From a checkpoint of a small CTC audio transcriber.
Model: waveform 16khz input, moe expert_choice.
Training: soap at rate 0.0032, batches of 48.
Rows from block 4 of a small CTC audio transcriber, named by matrix and row number. Rows with one number belong to one neuron. Each number is 500 + 40 x the weight over its row's rms, rounded and kept within 0 to 999. All counts start at 0. Numbers have three digits each.
After each neuron's rows are labels from the 100 clips, of 14976, where the neuron reaches its highest value: "loudest band" is the band of the loudest frequency at the time of the peak; "responds to" is what is common among them. Only what is clearly more common there than usual is listed. The data: read English sentences (LibriTTS-R).
# fc1: MLP up (model.blocks.4.mlp.fc1.weight, 1536x256), inputs 0-127
# fc2: MLP down (model.blocks.4.mlp.fc2.weight, 256x1536, transposed), outputs 0-127

fc1.315:498552526483527579499511520494455558581554475513560470480544435467505503596487420509536456549451558492501428518443513508454459500495467404539473452567523586519544559499515490545537435502471524460471537482450491489478492492551514526460456495464420455482502473584468521552520497460522539505521495536449510513537550498482538488471539532506540535553492475491496552445594513466511513520478
fc2.315:584481450495546529525427515512520591480570579489530458617504537472415476549475467516473513517421504548505522496531455519539441540564494455527546481453482537488500435595488448508523505466483503513446554559482463483516455452587479554467540522447456510439506495503466492494578608453473473497507481565556465493564522464458514523500499485470458483520457474480485472526543500477512557443489
loudest band: 250 to 500 Hz
responds to: the word "you"

fc1.389:491535493523500516459517562495503568572446514466559546523498438468473471483459476504503488556529543507522533539482506487527528531541474494525560530450432522579451469497554589561463550464521566414465511467484492445508502477506494490466452523477516464530491461511515454516509441547547491536506454443500565493460540484511498539517569487491484470510412542552514490544492475446441543510572
fc2.389:469569493513434507483472466449438436484570519555383480448544563556487491532468487507563482502514457515510488483505438493522514487487487493494487479514497503501563518467406489487493443496511531512402473487482486538578489500534526548483548560506444515501523518454474433531503525519524477527482538571482393495458491486509475458560428481591554499525563507477479490558515509598511514574511
loudest band: 500 to 1000 Hz
responds to: voice: female

fc1.711:478466530407479463512595539512484488482442541502480487534514511659494563499523440489512494472511468484454492520582502532563481510502473482535498524470390480511490516461474517506484577514512515398497526550544540486529436478455519452463517461512438474503440527522574504490479474556562539441520509493439525545476513455541522511541494561485475416487518555522466475462506429486515465520450
fc2.711:538447424564518510501505467450506511599537513512529524417509539448580430549490497534563487484524524506457514485490429446499487524530553535550434474512502526481456502458538534494509449489456472552471501492465468523573528476479496534526520566472482519507544518450468506439445488511520537536523563504462494413423420562522434519513457472487516476468484465395472471513435523620499465481460
loudest band: 250 to 500 Hz
responds to: voice: male

fc1.272:477458511529559495495567531528494449530513464507450451477441490493485545502509406498427471508517504496511508569481468527454453529512452549404484498519520534514462450613528567525471525450476493474532455534522518543550472483406539517429491546495448596535483479550572444506444513547522502537556496529541504452504520468495502487498506409524502467450518475517552529487539483493522492495398
fc2.272:515473457519490536584470530459516515533559560497465531481512489485534495518426481481563446483463517478524476513468526560558518473457493438527561408534524571548497534478496528544541425455494538472539530423541541515505502497493502576450427573564505455457497492440533482566495472493494531550508514545525501497509485483510502438492484472493581553540422443469516492461486441523557484482476
loudest band: 250 to 500 Hz
responds to: the word "yes"

fc1.34:492468536496496501450493462439515508510462577478547543554520464448492499496464509459537499519500528516542543464461493527446506470474496545531529530449539441540572466443449472538527509537500568479490565522448502466391558454532466477550506511522532506493511498551525480484449541481508464466496454482490590456484521476536502431544518487452475497523491367467475516489526513467435572489522
fc2.34:447563424497481461512494552601432442538502447536502461452463510523544434497521484501551507507471540468499517527486481562524484486492451455448477465521479516457466446509518559487520510497564454534515491439571514511553489528466538527471533510524495435486445493411465546471536564481528513438450523526548447521505504521545474584467546434516524511518477566496519490456508423533548474540495
loudest band: 500 to 1000 Hz; 250 to 500 Hz
responds to: voice: female

fc1.608:558530498495463500484454485534500509494503510474539458524576436517469521535495494534453488493533474477567563510487470510505501416473464469424482459433517551425485512437528491497528499551452526503550525490484582547479519526544486404467514593471506544479467513506452531503499468526545487431493463517556472532510499470556460476479581501510531523495487492432550528487523537467539483445493
fc2.608:420454561468502469492496485571447468548501516503532498471432544472532531576563448496509507516445512521487561583461552513437527486514493412549522507558483492547498474545526501535516591494544599492420506485488537470534546439479494552492538568493518497547459487513516441479453524535483483517449502531440480532472469505502504483519475378492485497516474473478560474507461446419495515528482
loudest band: 250 to 500 Hz
responds to: the word "you"

fc1.191:539521511547464517457515486489479450502476482489479454481521600490584441471492535441535467482516586511492462510507452551447463526421604408588457497498520547510486478555491487473434523523447478448507484518410527537490474574522529463475516481461500532495455527500489485511572522525496461460503511556448486488528564411517495531445474473449496528496523516523509548506467523429504459495496
fc2.191:482476510496488526443533446488487479493495475472565486534501419449516533545483507487491538506495443569485542503530507520485557513486577465535430511558459516464438462544553496555463451503512591531486540528525513507553467467557455506539441555484543563481508540539563461484520448489477506437511528541435518454467471539514534525454493439491558428513446498520499487512503507545536534488470
loudest band: 2000 to 4000 Hz
responds to: the word "she"

fc1.763:549402524512518540495579509513433463509523500456524490440527486497483445491472485462539489460481465512506521462525518553431490551526515463509598440529533487583470493506579530494462554540504495440479484453503444490451467501443469495492415502600612427476550560501460573494470496487445512546556499520434485472514475542466516539519510511527453494475511456486558485442518509537516475441533
fc2.763:473639510504602453458524482540431546501476555520447537507512468563481558461569531410479531515518500472549515508533456500492493527527543544495486572463500440495452516499457472525494499481508547531443481514488452504528468520502537502506502499481493559528488491505490498470521526473438561502418504480510533445518529460486566499480505542511397478463507529465472579492456555504491455525514
loudest band: 1000 to 2000 Hz; 2000 to 4000 Hz
responds to: the word "to"

fc1.229:504522543457417498494455472476480441474480533572494516509513492442535554488527500509451437512502451534503483454515485502416468523471493489562423480435531429543502503541425547457532579474486528537527456533490480460504512496485449529518573558431584498482503475506501430487520516477531515534495477466577475520566487474554500530507445493463536486507500480509510577415483502530559485498465
fc2.229:560515491547595453458543558499586523508465483516607516490495563503474497518483534509524562516538510550528502563415448519542496523508507506453577547493491540459490426483534549543463425488506425509437544490498479512539506508479526515407471439553409485494464454436548481463521459445508471476519507523475451491539523456585473511466552479503461440533467528457532430503543442458426537483525
loudest band: 250 to 500 Hz
responds to: voice: female

fc1.610:558478549486534478411525501498541492495531473391505517524567552503534517455513490551463440552477445469498451487433493560509486495523529510475499476488515504498494512532458420514499507464466475435534553500512524490526468505428475495551532505535532541533494460462503537553457467497511491513612491482501478436497456454485493547504510512461509458402512531543543582485445494523513449496461
fc2.610:459536451491473480545469503476424458549482478600456492511466501466533459526456539545568566480451518517515482523549524456485507426467439492515489526511490527499472561461582527492539472496471553553512492454507488589489522423485496499433433514523483440471559523481465476378507540544483511524459501581466490501461492415522544411542523531580528559546445451502539488523581497400461494542464
loudest band: 4000 to 8000 Hz
responds to: voice: male

fc1.115:596450531545418535470534527566548484547573522572481413512478527484493461482477457521474485412566508524562528509470483399500528412452526456476528484527516539489432496498547527504469527489518540466513484546539483533484454527495510462510517519491542466463525467507551495459554454486521478497511577501509541501534597440393520569475474513496464470463426496481592502548513524441426515423404
fc2.115:476523398446519432514450528486518535534535535476513473429531483448455554462426496456507475548520499553579473489504457530498483492453583489520526541472533484463520473472496508548483541562496514536527468434475457473440446466478513462463501456411490554539489500457497474484443515536484523553489454547459468500475505465502441549560519569541563511506434528436469584559455505459556508503530
loudest band: 500 to 1000 Hz
responds to: the word "said"

fc1.66:460559490535534550514512488470507571517496447478530455521474473441549505538409454516440432444478474550560435524507531485413535485542450492493520531518529430494397430449518468542524545535548515475466500499476460442442559449505529544488491477499488506477579489463489472474558450516462449504482446522524543450445511564527529519493571536555584431481478551478519505483532498484509505465527
fc2.66:527460482458446496551503461466463451449517545488444524466540573508401491480524493486511559571492523436495476558449514508590478526504519560500534451471538485522589596498504461449454495524543464531516504481542474497542507593501514411483562529528510542504440515515471496511519507448498553502514511467476481521523462437455461500497471542462439519512497475526450468522482512516472495514428
loudest band: 4000 to 8000 Hz
responds to: the word "that"

fc1.716:553546491504480554489487474455521500572523492501501501532475492555493463542461534455553523577507508536470535525433525464500492461447529532491465567540490483449476533548522562499552487498519493423503539553467451528468430531451492531527468537526461528499476528520495462453465481486478512457487500606495517553539495478486490437458453469533510583447485489504498462451547508477523430493460
fc2.716:506524476452524478520463532486458542451513470478523519441593499546470466495490515489531435490467457446504594498533503497496453460474480483507475518545487540449529593482504509426496517562471519497516440514397477455553566513527558508577499567470461535522483515474520491548530453568459509493487501500550422524485512510531552463468448478476517496574544472535497453487573555515474534486539
loudest band: 250 to 500 Hz
responds to: the word "i"

fc1.122:477523513489455489459505446459530478488543550521479499521476508535570511460452491465477488471448380536537506430427468576488476541538457449489514540448527513541446495497606475510438482439461539484457477478515542507467516489558509482462507483384385531441497517515417472534572506526463516471502552530465450509477473533517522547491470524488499514525549477537534461530508383434476496575497
fc2.122:541480565471511511485502503532428497543475530467471514614495493481461504468512521490530519427463501527471520441545515499499546536481504483497495569540541460516455445497518503445459489555506533485435508470532520519509457480498490544457445534449590468468503417479517594504522521528496470502476516557505527477546513499554516434544454488477522452540422460489506505526526548446434479506463
loudest band: 2000 to 4000 Hz
responds to: the word "she"; the word "her"

fc1.362:498532508536542485568563475485492543536488440466535438520523527454410545500542492521532579523511453550524561469461539539459498489454574502523476493557482496494517524444495482460518493486456504539444490525509523533479475462455556582445432502511461500523549495471480491485460519518529453480523451544510534452440542550464482504512499526460475455480433450542500549499463532500536538485479
fc2.362:512536477445464515507402554527494432524531505501507530528492474525530474531525499540511483496451481447493516476467471507469529509510437462501491502456520506495480496556487492508480579532521466466544563483495488444504474576529493447583516461493506496423423504504494492525511458519483598530464526372475450531520499433489523534480525474525478526581525509476525447508490477469471472539476
loudest band: 250 to 500 Hz
responds to: voice: female

fc1.347:535478545464498497498538450495519487547498521431513476436489473544493507515536513438479549522461558494584504484445455516497495540561496435517566443439501444528514472495583489528440490463480526542492479536533494518543510548477477558500466465527481438419509518505441585487436448517429459557523530512538497528514504471449510502526538513508529534464534505502542492482529474487465529388495
fc2.347:464582517484518461466541535484410482539503546601459502535481465512536454511471502399535554512522523492496553426481501532529474509573553486488539533474508472531480516509550444511574582524424539572485426534478519528436481546511546421501465490492536457470493502549472496443499477534467473536442517492570487521508519482508503486472524472539418559465516503463454525405491430418549536452539
loudest band: 1000 to 2000 Hz
responds to: the word "to"