From a checkpoint of a small CTC audio transcriber: 12M parameters, 15625 training examples.
Rows from block 8 of a small CTC audio transcriber, named by matrix and row number. Rows with one number belong to one neuron. Each number is 128 + 32 x the weight over its row's rms, rounded and kept within 0 to 255. All counts start at 0. Numbers have three digits each.
After each neuron's rows are labels from the 100 clips, of 14976, where the neuron reaches its highest value: "loudest band" is the band of the loudest frequency at the time of the peak. Only what is clearly more common there than usual is listed. The data: read English sentences (LibriTTS-R).
# fc1: MLP up (model.blocks.8.mlp.fc1.weight, 1536x256), inputs 64-127
# fc2: MLP down (model.blocks.8.mlp.fc2.weight, 256x1536, transposed), outputs 64-127

fc1.189:096183084072103153125126133119117108123105088088155101140100136180127097081128158088151144159099103169093165121111126094121156152134101169132112176136121127167068195086102085160111128105138177
fc2.189:153166180147157079125140147127129158146135127135110169053116145113098096131136156077071142146128117123150144112217134158106155154107081073107098115102107103187165105141133161146129124140093086
loudest band: 250 to 500 Hz

fc1.209:141048131134116175144126089185099130140149120087146122163136140140104114111141121141126136109112099087126171146093173118131101169110109112149118104104108195136138169120149194176129092156158147
fc2.209:094165127124133103044110083081127074110086125114113066157131104127119154145130087106068094124151122120160118093136146149124103105120114144130170139146141116102109062182138132119085105116092092
loudest band: 2000 to 4000 Hz

fc1.518:091120150111085123124138137081136119188099160133111144094125090073102111162172161176173169173120214073134083174125163085168198108142123156133064135152172202164166097104069110113104099123160131
fc2.518:114184190118116129119074099069146103111136096175152091134160092116109133097076118122078118121143099106141155097105116154126087076103151179076135139175123078153100149160147114141130162137081144
loudest band: 250 to 500 Hz

fc1.15:137143103105164179104137115167132120139173158141018142196159129124144133115146081119126144144121224133125157201091137129150111171152144104130137168100110126130113152155143154139145086084152089
fc2.15:126088155135091144080178144154158122156087116095198151167152153147142145160118116182124128151121097176135102131143102156138146110116156160106145129098122111107061092169151124162159138122097166
loudest band: 500 to 1000 Hz

fc1.578:140122131127077094132152123193075146143120040157182181089135161085159081133123124105150137167128132162149082102080106134129103157149108035130175126119185107179142111168104042183150184142135109
fc2.578:146102148128139059151129166164094166088097101081123118173137164165129145179168072051188153146191158079105159128141095141161113144105149082152145074100126155086140115142102114168174130116157121
loudest band: 250 to 500 Hz

fc1.737:101135137124123132120158075149169065155099109207134177161129143154167113135137117086115050107120114171158148102167168125124101099184091158182126114125090097087097175146123142209145139099108157
fc2.737:122160105174195108174156156110083156098137132096037106124149125138103204158132134198136193118076098133139094151117098193087119152114134113133125151165154168150138110148159143062110126120152082
loudest band: 250 to 500 Hz

fc1.305:154120096145187174120142139151091125117130173128114136168118157110119126057095190191151162123121115090156145135107152052123122114105104152098081119139216129151130091173069128083130082141184154
fc2.305:081092124159129069108077141106119077137101125156109063106171118174203045154114101104130111146118187099141161168131082176164104054123144148104149112040089095117147168102145179143156155175132155
loudest band: 250 to 500 Hz

fc1.113:142131106142196100152116137101116103130108171188094140128130168110131165177094111124183083135123145139154101057134086057060196119069121171136147147070131082180151150133092013127137156121126124
fc2.113:144101088112131117088150151086195042140087138129121120141193114152116175125107116093099126089152106148139157145129073082154097158058211100074125154143143108183101176131072133151106123149187149
loudest band: 250 to 500 Hz

fc1.557:077117106101102080100106141116095094146101109066096097098123110127087101112057093134088084141071091151125112181136143066167081126088073144058120130085105131098192149095164116124157130106093157
fc2.557:137169095171104171143124082158140135102143144158161144093070106122144192116153170074185171093113165108108175087111124201156134118164172129167089101123100135221101148112127153105071175101117191
loudest band: 250 to 500 Hz

fc1.437:093093110126065148119138127116090189097061152151159127115141142103091129142155105159197174120109152139100075131116084184136145115085144103054125145162157142125154111047088115083119189158141176
fc2.437:153127109064102088113163129112136105105163061168091150126125120087177074166117192139132126121078129119180148126129151137127157086095068118103117106148124142115106132074173111112090150134115125
loudest band: 250 to 500 Hz

fc1.718:149132091151130077146132134128133131109166171134114123119135136144152091131144108114145102109118103111111125113136082069138133133121154096128160145150125144142119123107130100122140131183135132
fc2.718:100126145104115166088142177089157121104137122165164148043172139152175141111131118168088156179096123120130099115089129140058027096152109131144189090138153080090165136128149146165103145137122090
loudest band: 500 to 1000 Hz

fc1.617:158084096159142172144094096162126172130141148117112174093075174112145165077136111160144121196181149142113168162091164183038094163073155118151093147146158115074073101123158116114112051102147162
fc2.617:106146193167152105099134133116168114113137141151107139105222135105102145154128107111143126062177105084174149172089118112110137133150155107147182163109104129159143057127135177130054075124146137
loudest band: 250 to 500 Hz

fc1.573:124151139107145167147123108110131139122156123146121130133072141151123091127138146105135122126130136146142173146099109094117113232088109164115147125151106084132136179100131106205070118116124185
fc2.573:128120185093111139070179121134127074117154118127193161068127163116163135116110141129074080102138140086105148103133134124154123095108101095210061116127124132121125117155147078091093143091095130
loudest band: 250 to 500 Hz

fc1.225:104154095119170098112194108185175058123126112115142119125123092140105172119163164146138100121150141150131160071100130123105154174079108104149075112093167093107122119106147119154179099106141134
fc2.225:089065167108111170111077126122112062166159147100109177163158154076113141222102100104097152118096124094147104151094153137163149088142082150152147150142113075156124120083160099167135110108117156
loudest band: 250 to 500 Hz

fc1.285:134171087155114095171114104133073119128163106124137133153090152162130075060131143176148133175121088119146151186143111149152123133158103121098129117154114107061159084156088064118089155121151111
fc2.285:156121096102155097109145168112153146198103139150124162097126111106126154168120154073089140085115182136125125118126074174109134088090136145081123094111109158125100095135145166156115064136111159
loudest band: 4000 to 8000 Hz

fc1.673:162118113107100143142139128164088081105070118140131152116154092179087103163110130161129151129095114169087133079108106106156075097072142151187105132098150107098131211082099127096086135124168124
fc2.673:103178147088054150115153165123136092116171124131100143089163077154124087081146146117109115122155143142081090075143155155122148151083090118082129102151198135125144102118120142151149109122116058
loudest band: 250 to 500 Hz

fc1.479:183114168182185140110163134099134156084149057115156086097159088129111117156145116094169070093109077118156136069091106121116062152162182158076160180167119129122115099113110160146138111158103168
fc2.479:108191108146165113106102153110125127171105116128083136164121121166080125148162081165080113131206123062085145100119116125143104156107108163118140114138144116139102190087124144181117194102079124
loudest band: 250 to 500 Hz

fc1.680:094160138161116134187153137135089165143168159118185174141108170160096082089115126125136125161175144135080085128097141130141177141146130050079133088124101136133133127145074109140129126181103153
fc2.680:190161118062167123062076102143124091144080104196091144134116149170103167167182131128103131087111124147152170123149150146166165103115112123130089098117185150104139144109105155084083124109132158
loudest band: 2000 to 4000 Hz

fc1.716:113084104138049176127156079189122172149105187124136070129116145129089123157107079118147069093113132135119192104108131121089176111121211108133125105059113102188100179192106087168104106137168105
fc2.716:103129179132109085148134138122119126128169148128163102146087135157135106078120096106065169180127159128194134128124124152136155107134106101049199159118132108097144094128185206117187162103115081
loudest band: 250 to 500 Hz

fc1.84:125156075112116052174146145069049114159103130087144070175081173141063105114089112119105141134090073175134092110141155165081135149116131154104150115142113133192199089110097124120117096151114131
fc2.84:159158176092101160116060166150138107098149192126124149145110142125106083157165134137173119102136186069123182147108078147172172108139110133170094117124127127059091127161123151164136128188103148
loudest band: 4000 to 8000 Hz

fc1.180:127135155111156218128155131130150095093140096083133091122113118195136120110160122117122112161175099070168083148210128126188141151177156128102112157137165135146132149116061115157123049125103101
fc2.180:141124091113133086114094097108110137108071110141150161165101092102087165070083086179128097062108146146192168130172147158161156118127082169120110126146115170149124062140154151116087158129175142
loudest band: 2000 to 4000 Hz

fc1.99:101096124185193103138120114121200101111163135106163115172118143075096121096157129104161093080162150142123124123128133120159144143104124151151083107077136088086137128180114079152091105126126138
fc2.99:132141140074094096074109128117162135123122133165129157150128136094060201155136186125167184157169162125086098127091131119141146110136094101162124141173167144125087154151145145141116079088168156
loudest band: 250 to 500 Hz

fc1.144:193129125113069173122156140159131142195146103085134110092108137097154137111095093097165116132073089185113117109095153096127133192133059118105090173112165143155120199127121099101151130081100110
fc2.144:091122140167112101123171145090153092121098095103160176139113088096125140137175078107083145106152099062098148141203143173160117087128116123154153139146150079062175166108154141125115096143106122
loudest band: 2000 to 4000 Hz

fc1.456:098090144158114138127121077140067112148116149147086107104146148121125099166136126177114160110130096141170120112145121115139113121190166097135075150100175130133095108089126063122099169145146158
fc2.456:154169158139137079114124122140157140111194094107142159096139155107123103098166104197176090142108173156128141149096129115106170205115119129128164165120116099109147189156123150178092118116133133
loudest band: 250 to 500 Hz

fc1.605:183105154161104077158080152117121137110132064137097096170127129160085114124141141036145094142089114172094112104165125137176187139248092117119078115151132151121161112064139099174120136083074159
fc2.605:101164085114114164080163132127128129176128197138180116077143126116127160155143117167106165136101126087184195175147107106100121084089136117132112158113144124133109086140078103144167131138131080
loudest band: 4000 to 8000 Hz

fc1.22:101151087152167161115118159156109122161181106131124132144164086053077189124114109155121152107135159104161112129122110088103126162146126092144145117149181154112131105160159083114123093163162092
fc2.22:085110112137065100151124151118216115102056113094150150145126150154154084127152157143119095164146118087115091117127168110104100186075158127127104093121134126095080116091181137200114057072113166
loudest band: 500 to 1000 Hz

fc1.693:147139107088154141156138158114121114093175069104142127108193152137112106164076129171180109136049099124115102165097154109151130141088101111093138125130149135157236203117148124085104072121136109
fc2.693:159162177136143132124094123132122123130070152156092176140098128117157150101176085132110143145163079126129153125192176166174116181145095171105157133152136160099081150153101117180130142121093140
loudest band: 4000 to 8000 Hz

fc1.267:119165101130138122127065096158097136152130151106116074124051096111119125143071063114113126138120126101126156152087130128146076149113091071148169198165181103147097099175112125147130171112096102
fc2.267:141117141088144098156131131102112104135131099144132133145091192102172114148179157067104162079140160126122114123131084179130147162187108121138169121146211094083110163097171115188113149113094109
loudest band: 2000 to 4000 Hz

fc1.212:110129131208139102113138128143149183052181091130184162143110183150126081124121125081142154147115153129134094134091106171127139064117170136152055071129100081126131120088130153176120152092121086
fc2.212:149130164107137143087134126110108103193153177124090107150143048145120111161112115157095189140128083135184091064130133123120137179090099122048168117140164164158172103160161115112131109186152105
loudest band: 4000 to 8000 Hz

fc1.235:111102143122156128139068131099149114159153161160150149111084167137142044174070152206115063177143144135114143067190153122129039073160113134118125126121178103125109162111144126093114112166130068
fc2.235:129110096113089110114180102100109154124110102105183160098204088156127103137089152094157114151160151158143130141180171142182164105089128112183162168116121124157126129122126134161111190078117179
loudest band: 500 to 1000 Hz

fc1.161:179091117130068157123125095152063154103114145142115118124165112183124143141122114087095142170143104162147151195114098134097173206128161140123149153132204100117156175098138208139128081092061130
fc2.161:094150131055148155151171150112120063125079142099156091108100167146141086129205088159118156105087138098120139103125142122161190066101105119148082086123143072124097080113132091075152134108097107
loudest band: 250 to 500 Hz

fc1.433:119102142127210109150130144171108131132112126168174168109190166077091171202058176070155125095107079146105139119166190084073119080167124138170080133124112100115109078137123097152151184094204093
fc2.433:161121126152095163142155127100146136178104075082071170132070152160145132086098180149132082089172156133100185169129118189124172140114075111107100198047134137103148162115125150197123070150128172
loudest band: 4000 to 8000 Hz

fc1.54:124169081141175156142065105128115109112153072087093105135109076127152158089055123144093118185126123135099120135099128055107097156156108133123086128138177102151142051120153118092116098105178140
fc2.54:091142154094146059089127165125146113214104171146079159123122162139151108111154139071132104051111136116129142156189190186141142111114154178033137142106108173120087179104096127185137101164134128
loudest band: 250 to 500 Hz

fc1.544:165147093145144083117195061173116171145092128131149107161162143122051107125104142175115061098119141139116131106100147163146169116153185163182157169170073107139151077178145119158072109139109143
fc2.544:107109129113134157095085200098141131125158082093208109145103076100150141106115065102177155110082152053102095146138128093081126136112100165131107096123153158126115132112081149124214127154177186
loudest band: 4000 to 8000 Hz; 2000 to 4000 Hz

fc1.120:113152101120107121143107125160099141129068119206125143148163082133147114161114121148144159109043191115129191127112091098127070108134132132093127091122162047105163097120162142086115166102122163
fc2.120:127091186075116129133169080102133076099145217093136076122116097169155254136056192151123145154203112099116143057139113130131135098162085049085100122151137095120145161160115115119111165121114140
loudest band: 2000 to 4000 Hz

fc1.214:134194105162166076140158139110094106139167139085152167162127158187144089171127067086114131141131061167141079133114191117156135109163077102122117096129098172099122118169107099122079184112168101
fc2.214:133115137168076124121092149167140135154109124141129127089074156096071136120077129142080125101165186165093191134094113182104132132138145127120142062062147117133167149124182164151128132152137100
loudest band: 2000 to 4000 Hz

fc1.513:135130125133115141184067128068148109165077125129124136179139167103088101117140117066185112137168091181119108174112095134155116158105150105101155096173110120096147093162108110145147102086140176
fc2.513:093168120079097125029134135148149137063187157145132137086146141166147162144155120132106189075102144147156111094128137133180118160155112094146135141128111128166112119107141117113143120141118061
loudest band: 500 to 1000 Hz

fc1.177:123162096115153188049164098093134108166076098107110174166107109095100061094120108097143130169095126142087130152093139107117119184069118111151080163161156093130149138133167136078100110098187105
fc2.177:122128071117112125091197171148161027145094086150128148084071124070112149121142142132138175133113089126043129120138076168145140114128127128138216137169143124140147114145121081144156082101088114
loudest band: 2000 to 4000 Hz; 4000 to 8000 Hz

fc1.504:125165079130176167113159152170153127162162125056208134078135124121139139180125119157110151084087153144168118138174053128163159109150162111115119116124108083172129096118116132112129097092116164
fc2.504:161136145112088107131115121159149133095091144179051099185153110143098106082171108065156099163162152147110125126093191122110162152099111171079177159130125153078089135122184068174125133162145113
loudest band: 2000 to 4000 Hz; 4000 to 8000 Hz

fc1.389:128115137164123135107101061147115113117152129165134082129101153134156112128110142082118128133123130078101090114080182122130188121125099175154131142140095142117097076135050124111144170135094105
fc2.389:139077110133148116146170216104106180161101076114120148153113186125104141094143133149095115118140129125190172113105093132136112140102142132148084123116115123125175129027099098198112121127134158
loudest band: 250 to 500 Hz

fc1.764:128147143075122140087051128135103083130120137083141204187160135170149125096152114116146178156146140096090097125153124100135127072152094125153122189178044096119079167119135135119077123079169137
fc2.764:065123054137147113167140147142128120157097138097182125096159098147147179127145105182180135164131109144093165078135094131170119105183160067162139093149163187154189157150075141154097160108138136
loudest band: 250 to 500 Hz; 500 to 1000 Hz

fc1.687:156122040082073139117089138118146141126166151144153174144153112121141128104133069177105146145132143142179178145095119146137089067162046169114182156102113137166109124164163119135102125105119132
fc2.687:123118103168145147118202104075149149173114117077156103118139095105149134094076134044109115148179113159144098129163147205143160142118177161118114166130126116068150133100124179112117132182132123
loudest band: 2000 to 4000 Hz

fc1.380:083146114150101104146144120150100088143067139126154101130156116083125133162139078120109103098135130079162199104118124127111163099140124066151134131070076120116140138070121166120141084133163108
fc2.380:173139150144149159095185099100113173059171126108124171166118137137119135083136154094103175174120137153065109116187138147115087143132136186154099135172170095139142078177121126104120117172105150
loudest band: 4000 to 8000 Hz

fc1.375:123165112150159180112113122136122137124115091110173112142106160153148102118118139147158104138092109193149103149155114141104148114046113150177116158135100112099120138105112081086112143193149168
fc2.375:111112103121107133163109139102125114128140181098109148106115145150091127156138125173128116106141130092120098111181102158113157195137176119040166101121130119117121175135122166193128133192141150
loudest band: 250 to 500 Hz

fc1.132:096113116182192109141113132103157130109072154114161124113094093139115158130128108073152130146147143125158084135099117158104185135145090140135174111156132179107142071116131121126098144183142099
fc2.132:136112099065156044114149110169156067086078104098143091144176159111149113130100087086094117131202095154156141141145122144107128180173093113150200128138181129121152111145091127142174141142140111
loudest band: 2000 to 4000 Hz

fc1.355:179071115160153087131133135186138119187113154114132120073094187107141208116125115103066102110183101055162176102138122094081146146130089179121159095089100136164096145168075146073164113079149179
fc2.355:130176153099115142160168137095093097129148100115114095153097131159110094127120118134158135145122162174122125181113089171114111096102162121081079156099155134080143152079177122201116093146099121
loudest band: 2000 to 4000 Hz

fc1.747:071158109107124161123128075144109134127124194075177150148154117065082126151108109079193174187082206107117112094106191179122156174120128183128191177178129161092094142103118102115102134072126119
fc2.747:175135173111105085083123165129124113141145109134093127079107128135175175128136110146113127110181062127150096159132071084147135115135201074148099089097049174184123093165146124145117107125109160
loudest band: 4000 to 8000 Hz

fc1.530:109148181093148113129098173159090152157159150117102155117137163088138143217085083099117177118113132111151168128118054148151116077124103076089113104116083107090128176145126152096097097107147120
fc2.530:180177145151090164112135141141132095157088103112158095129097112097157125046108155109152119121108107101064092148112166076055132139157154162097174126134146157120123140086125075133141156091163121
loudest band: 250 to 500 Hz

fc1.660:093153138123105122128106105080114085141155087100143036171160148085181159136094131142142141177128157111084159132178145136157116138100159155139145120138098187118174149136175108167097141179141144
fc2.660:126180172110145161126126148149133173137148133129081212067108078128104132115108111166099157125147142070182095191107156164130095090152147127138121078164088037165121098140115114125151134099146154
loudest band: 4000 to 8000 Hz

fc1.34:126137168071139128161144105124132090149141101112122120117210077127142143176124091087169120128147152118151128149112130130130090107153076145107095183163088168102105120140140098129112176175113179
fc2.34:161160128177176106151138122144123155112140065132145144120105166077091180127120125165168120104106131078124142089133116146043144152163150142137096117088116117125152137115118140158130143160098095
loudest band: 250 to 500 Hz

fc1.713:126155080092123168090194124130154190116145123169084074134126126101151150119085140146063157128068160072167163142188102131146107078141177146155128108130148081104167139126094146165184125124121130
fc2.713:101154110184127086095178240165143152101138128055130153073097121117120121106123124120151093103195135109162074072132133109138139151077088099083118136148158118145107143178149086137111119135085170
loudest band: 250 to 500 Hz

fc1.398:138095114152130114140144166213132119121105177083124110150066112102089169086152087195122127225159151145174059130085167122119115125129209087149195109162152153143133105085116161106150088122157135
fc2.398:163104120164159169130175169136135051147128130113103154143156094109103090163143148183068159124150051141107153182156115168118134131142062104155153097101086155113082106126137096184093133058132080
loudest band: 2000 to 4000 Hz

fc1.53:086123154126142135180132099080212163108178147162115118126177109168107129166142128123124174129112183063153170149135165132129177147145186132167101085117101108218133089128107176060145114160116172
fc2.53:102084129137162068141097119126178119101166144118096130138152122081204145158164126105110135141161159069103177102061160140100096222165110100098086083147109121143089133130164145140128117071147183
loudest band: 250 to 500 Hz

fc1.587:134125107123194155140097116195158097144102154164149061153137163120100119195097169154164180093167121144137180168127098118150110160103130099111155115067153086066177168188123164087074108166083103
fc2.587:139140122092121138132183163060184115106146071118141165157139131137088143138141107109128128124095101131085097107122133126151139132099081167140137128075132132086120109105095144201137142043137110
loudest band: 2000 to 4000 Hz

fc1.539:147113135149149193166121122158106116054141169167099104109123109063076128096137106142141136164105094122152139147096102098142131135149096109072099186135108059149170105111124129142120150070138094
fc2.539:098137116135115107074155127176139090140080074093170181205169123126162144139103131102135093187136075151116142122112063043166093091148096122106155105160088098080131126149163120194202113116135092
loudest band: 500 to 1000 Hz

fc1.190:150064187155193120131169171213167120138123123154110169096167106088107151136114083140191109161117097100112121124182116154146128191143128140096134160107091158092147173088143119135085174113095104
fc2.190:156152100114105177138160092099120084141127148088114138092121094170121142090121152097064189120127148130119177186129088120143167094108109078143080064141155121188122108163116137126156069122171178
loudest band: 4000 to 8000 Hz

fc1.203:109099090171112135159187141124171092116160104101096117187172124165169173137142142143159124117153142120198156113087131126101161121137162081169081102120083117143117138105087147104115115130182131
fc2.203:143066166146153152076160142100141128160128184139114110126143072123165139101142121136103160160152131118127119129129087167132146069136099125107128121160152106175162097113172121138201087149133097
loudest band: 4000 to 8000 Hz

fc1.533:139074125163153139121070182151103125179150030167149122104127156141159126139130198151086110105175184128133155094131164110129144047144102097145114124148112126128141167142169179109137137112081153
fc2.533:150129111134110118117076092105191129139132105126126112167075086172129149110130106084120080118105187202086081120090102098157096120145094089193174160148142129158159139113090093121141145150106142
loudest band: 1000 to 2000 Hz

fc1.668:130096106098093105158163152138146097108093111152147079125149118163161183125121059140099131136103129165123154124150165059102134105119113174135159117155180137156109186059197120118110166125137143
fc2.668:115197193170094115121141142126136113102172170133128194106091117108088090134152115086060155093176138086140145127159134156149148150092165076118128101113102094093131137120103124120165088120115070
loudest band: 2000 to 4000 Hz

fc1.220:103160113099121102193138154083216140113121152117172139181123150124105149119098084122145107148102149144176137149105131088127153129134107152098167152168122157186180188129138104099181141091110128
fc2.220:173088129117100131094111104109118178148135132162126134108199098152187070147122161130099170096057115120134108149089110088102124124150173116127103119142131139120142145116126187144120148124127091
loudest band: 2000 to 4000 Hz

fc1.715:158097172103047130149124120169136123163120115188175098148100106153148138101116082109107144132090077152120156126101161107155137185116117158118113166128114119133099189101155128080082196104130119
fc2.715:115119127116126144126141181123155090101086169093158164054151132090122153203116146132090132111149064036101136121158101152164106099110112089123115124140112093097194097111103168128188115118103159
loudest band: 250 to 500 Hz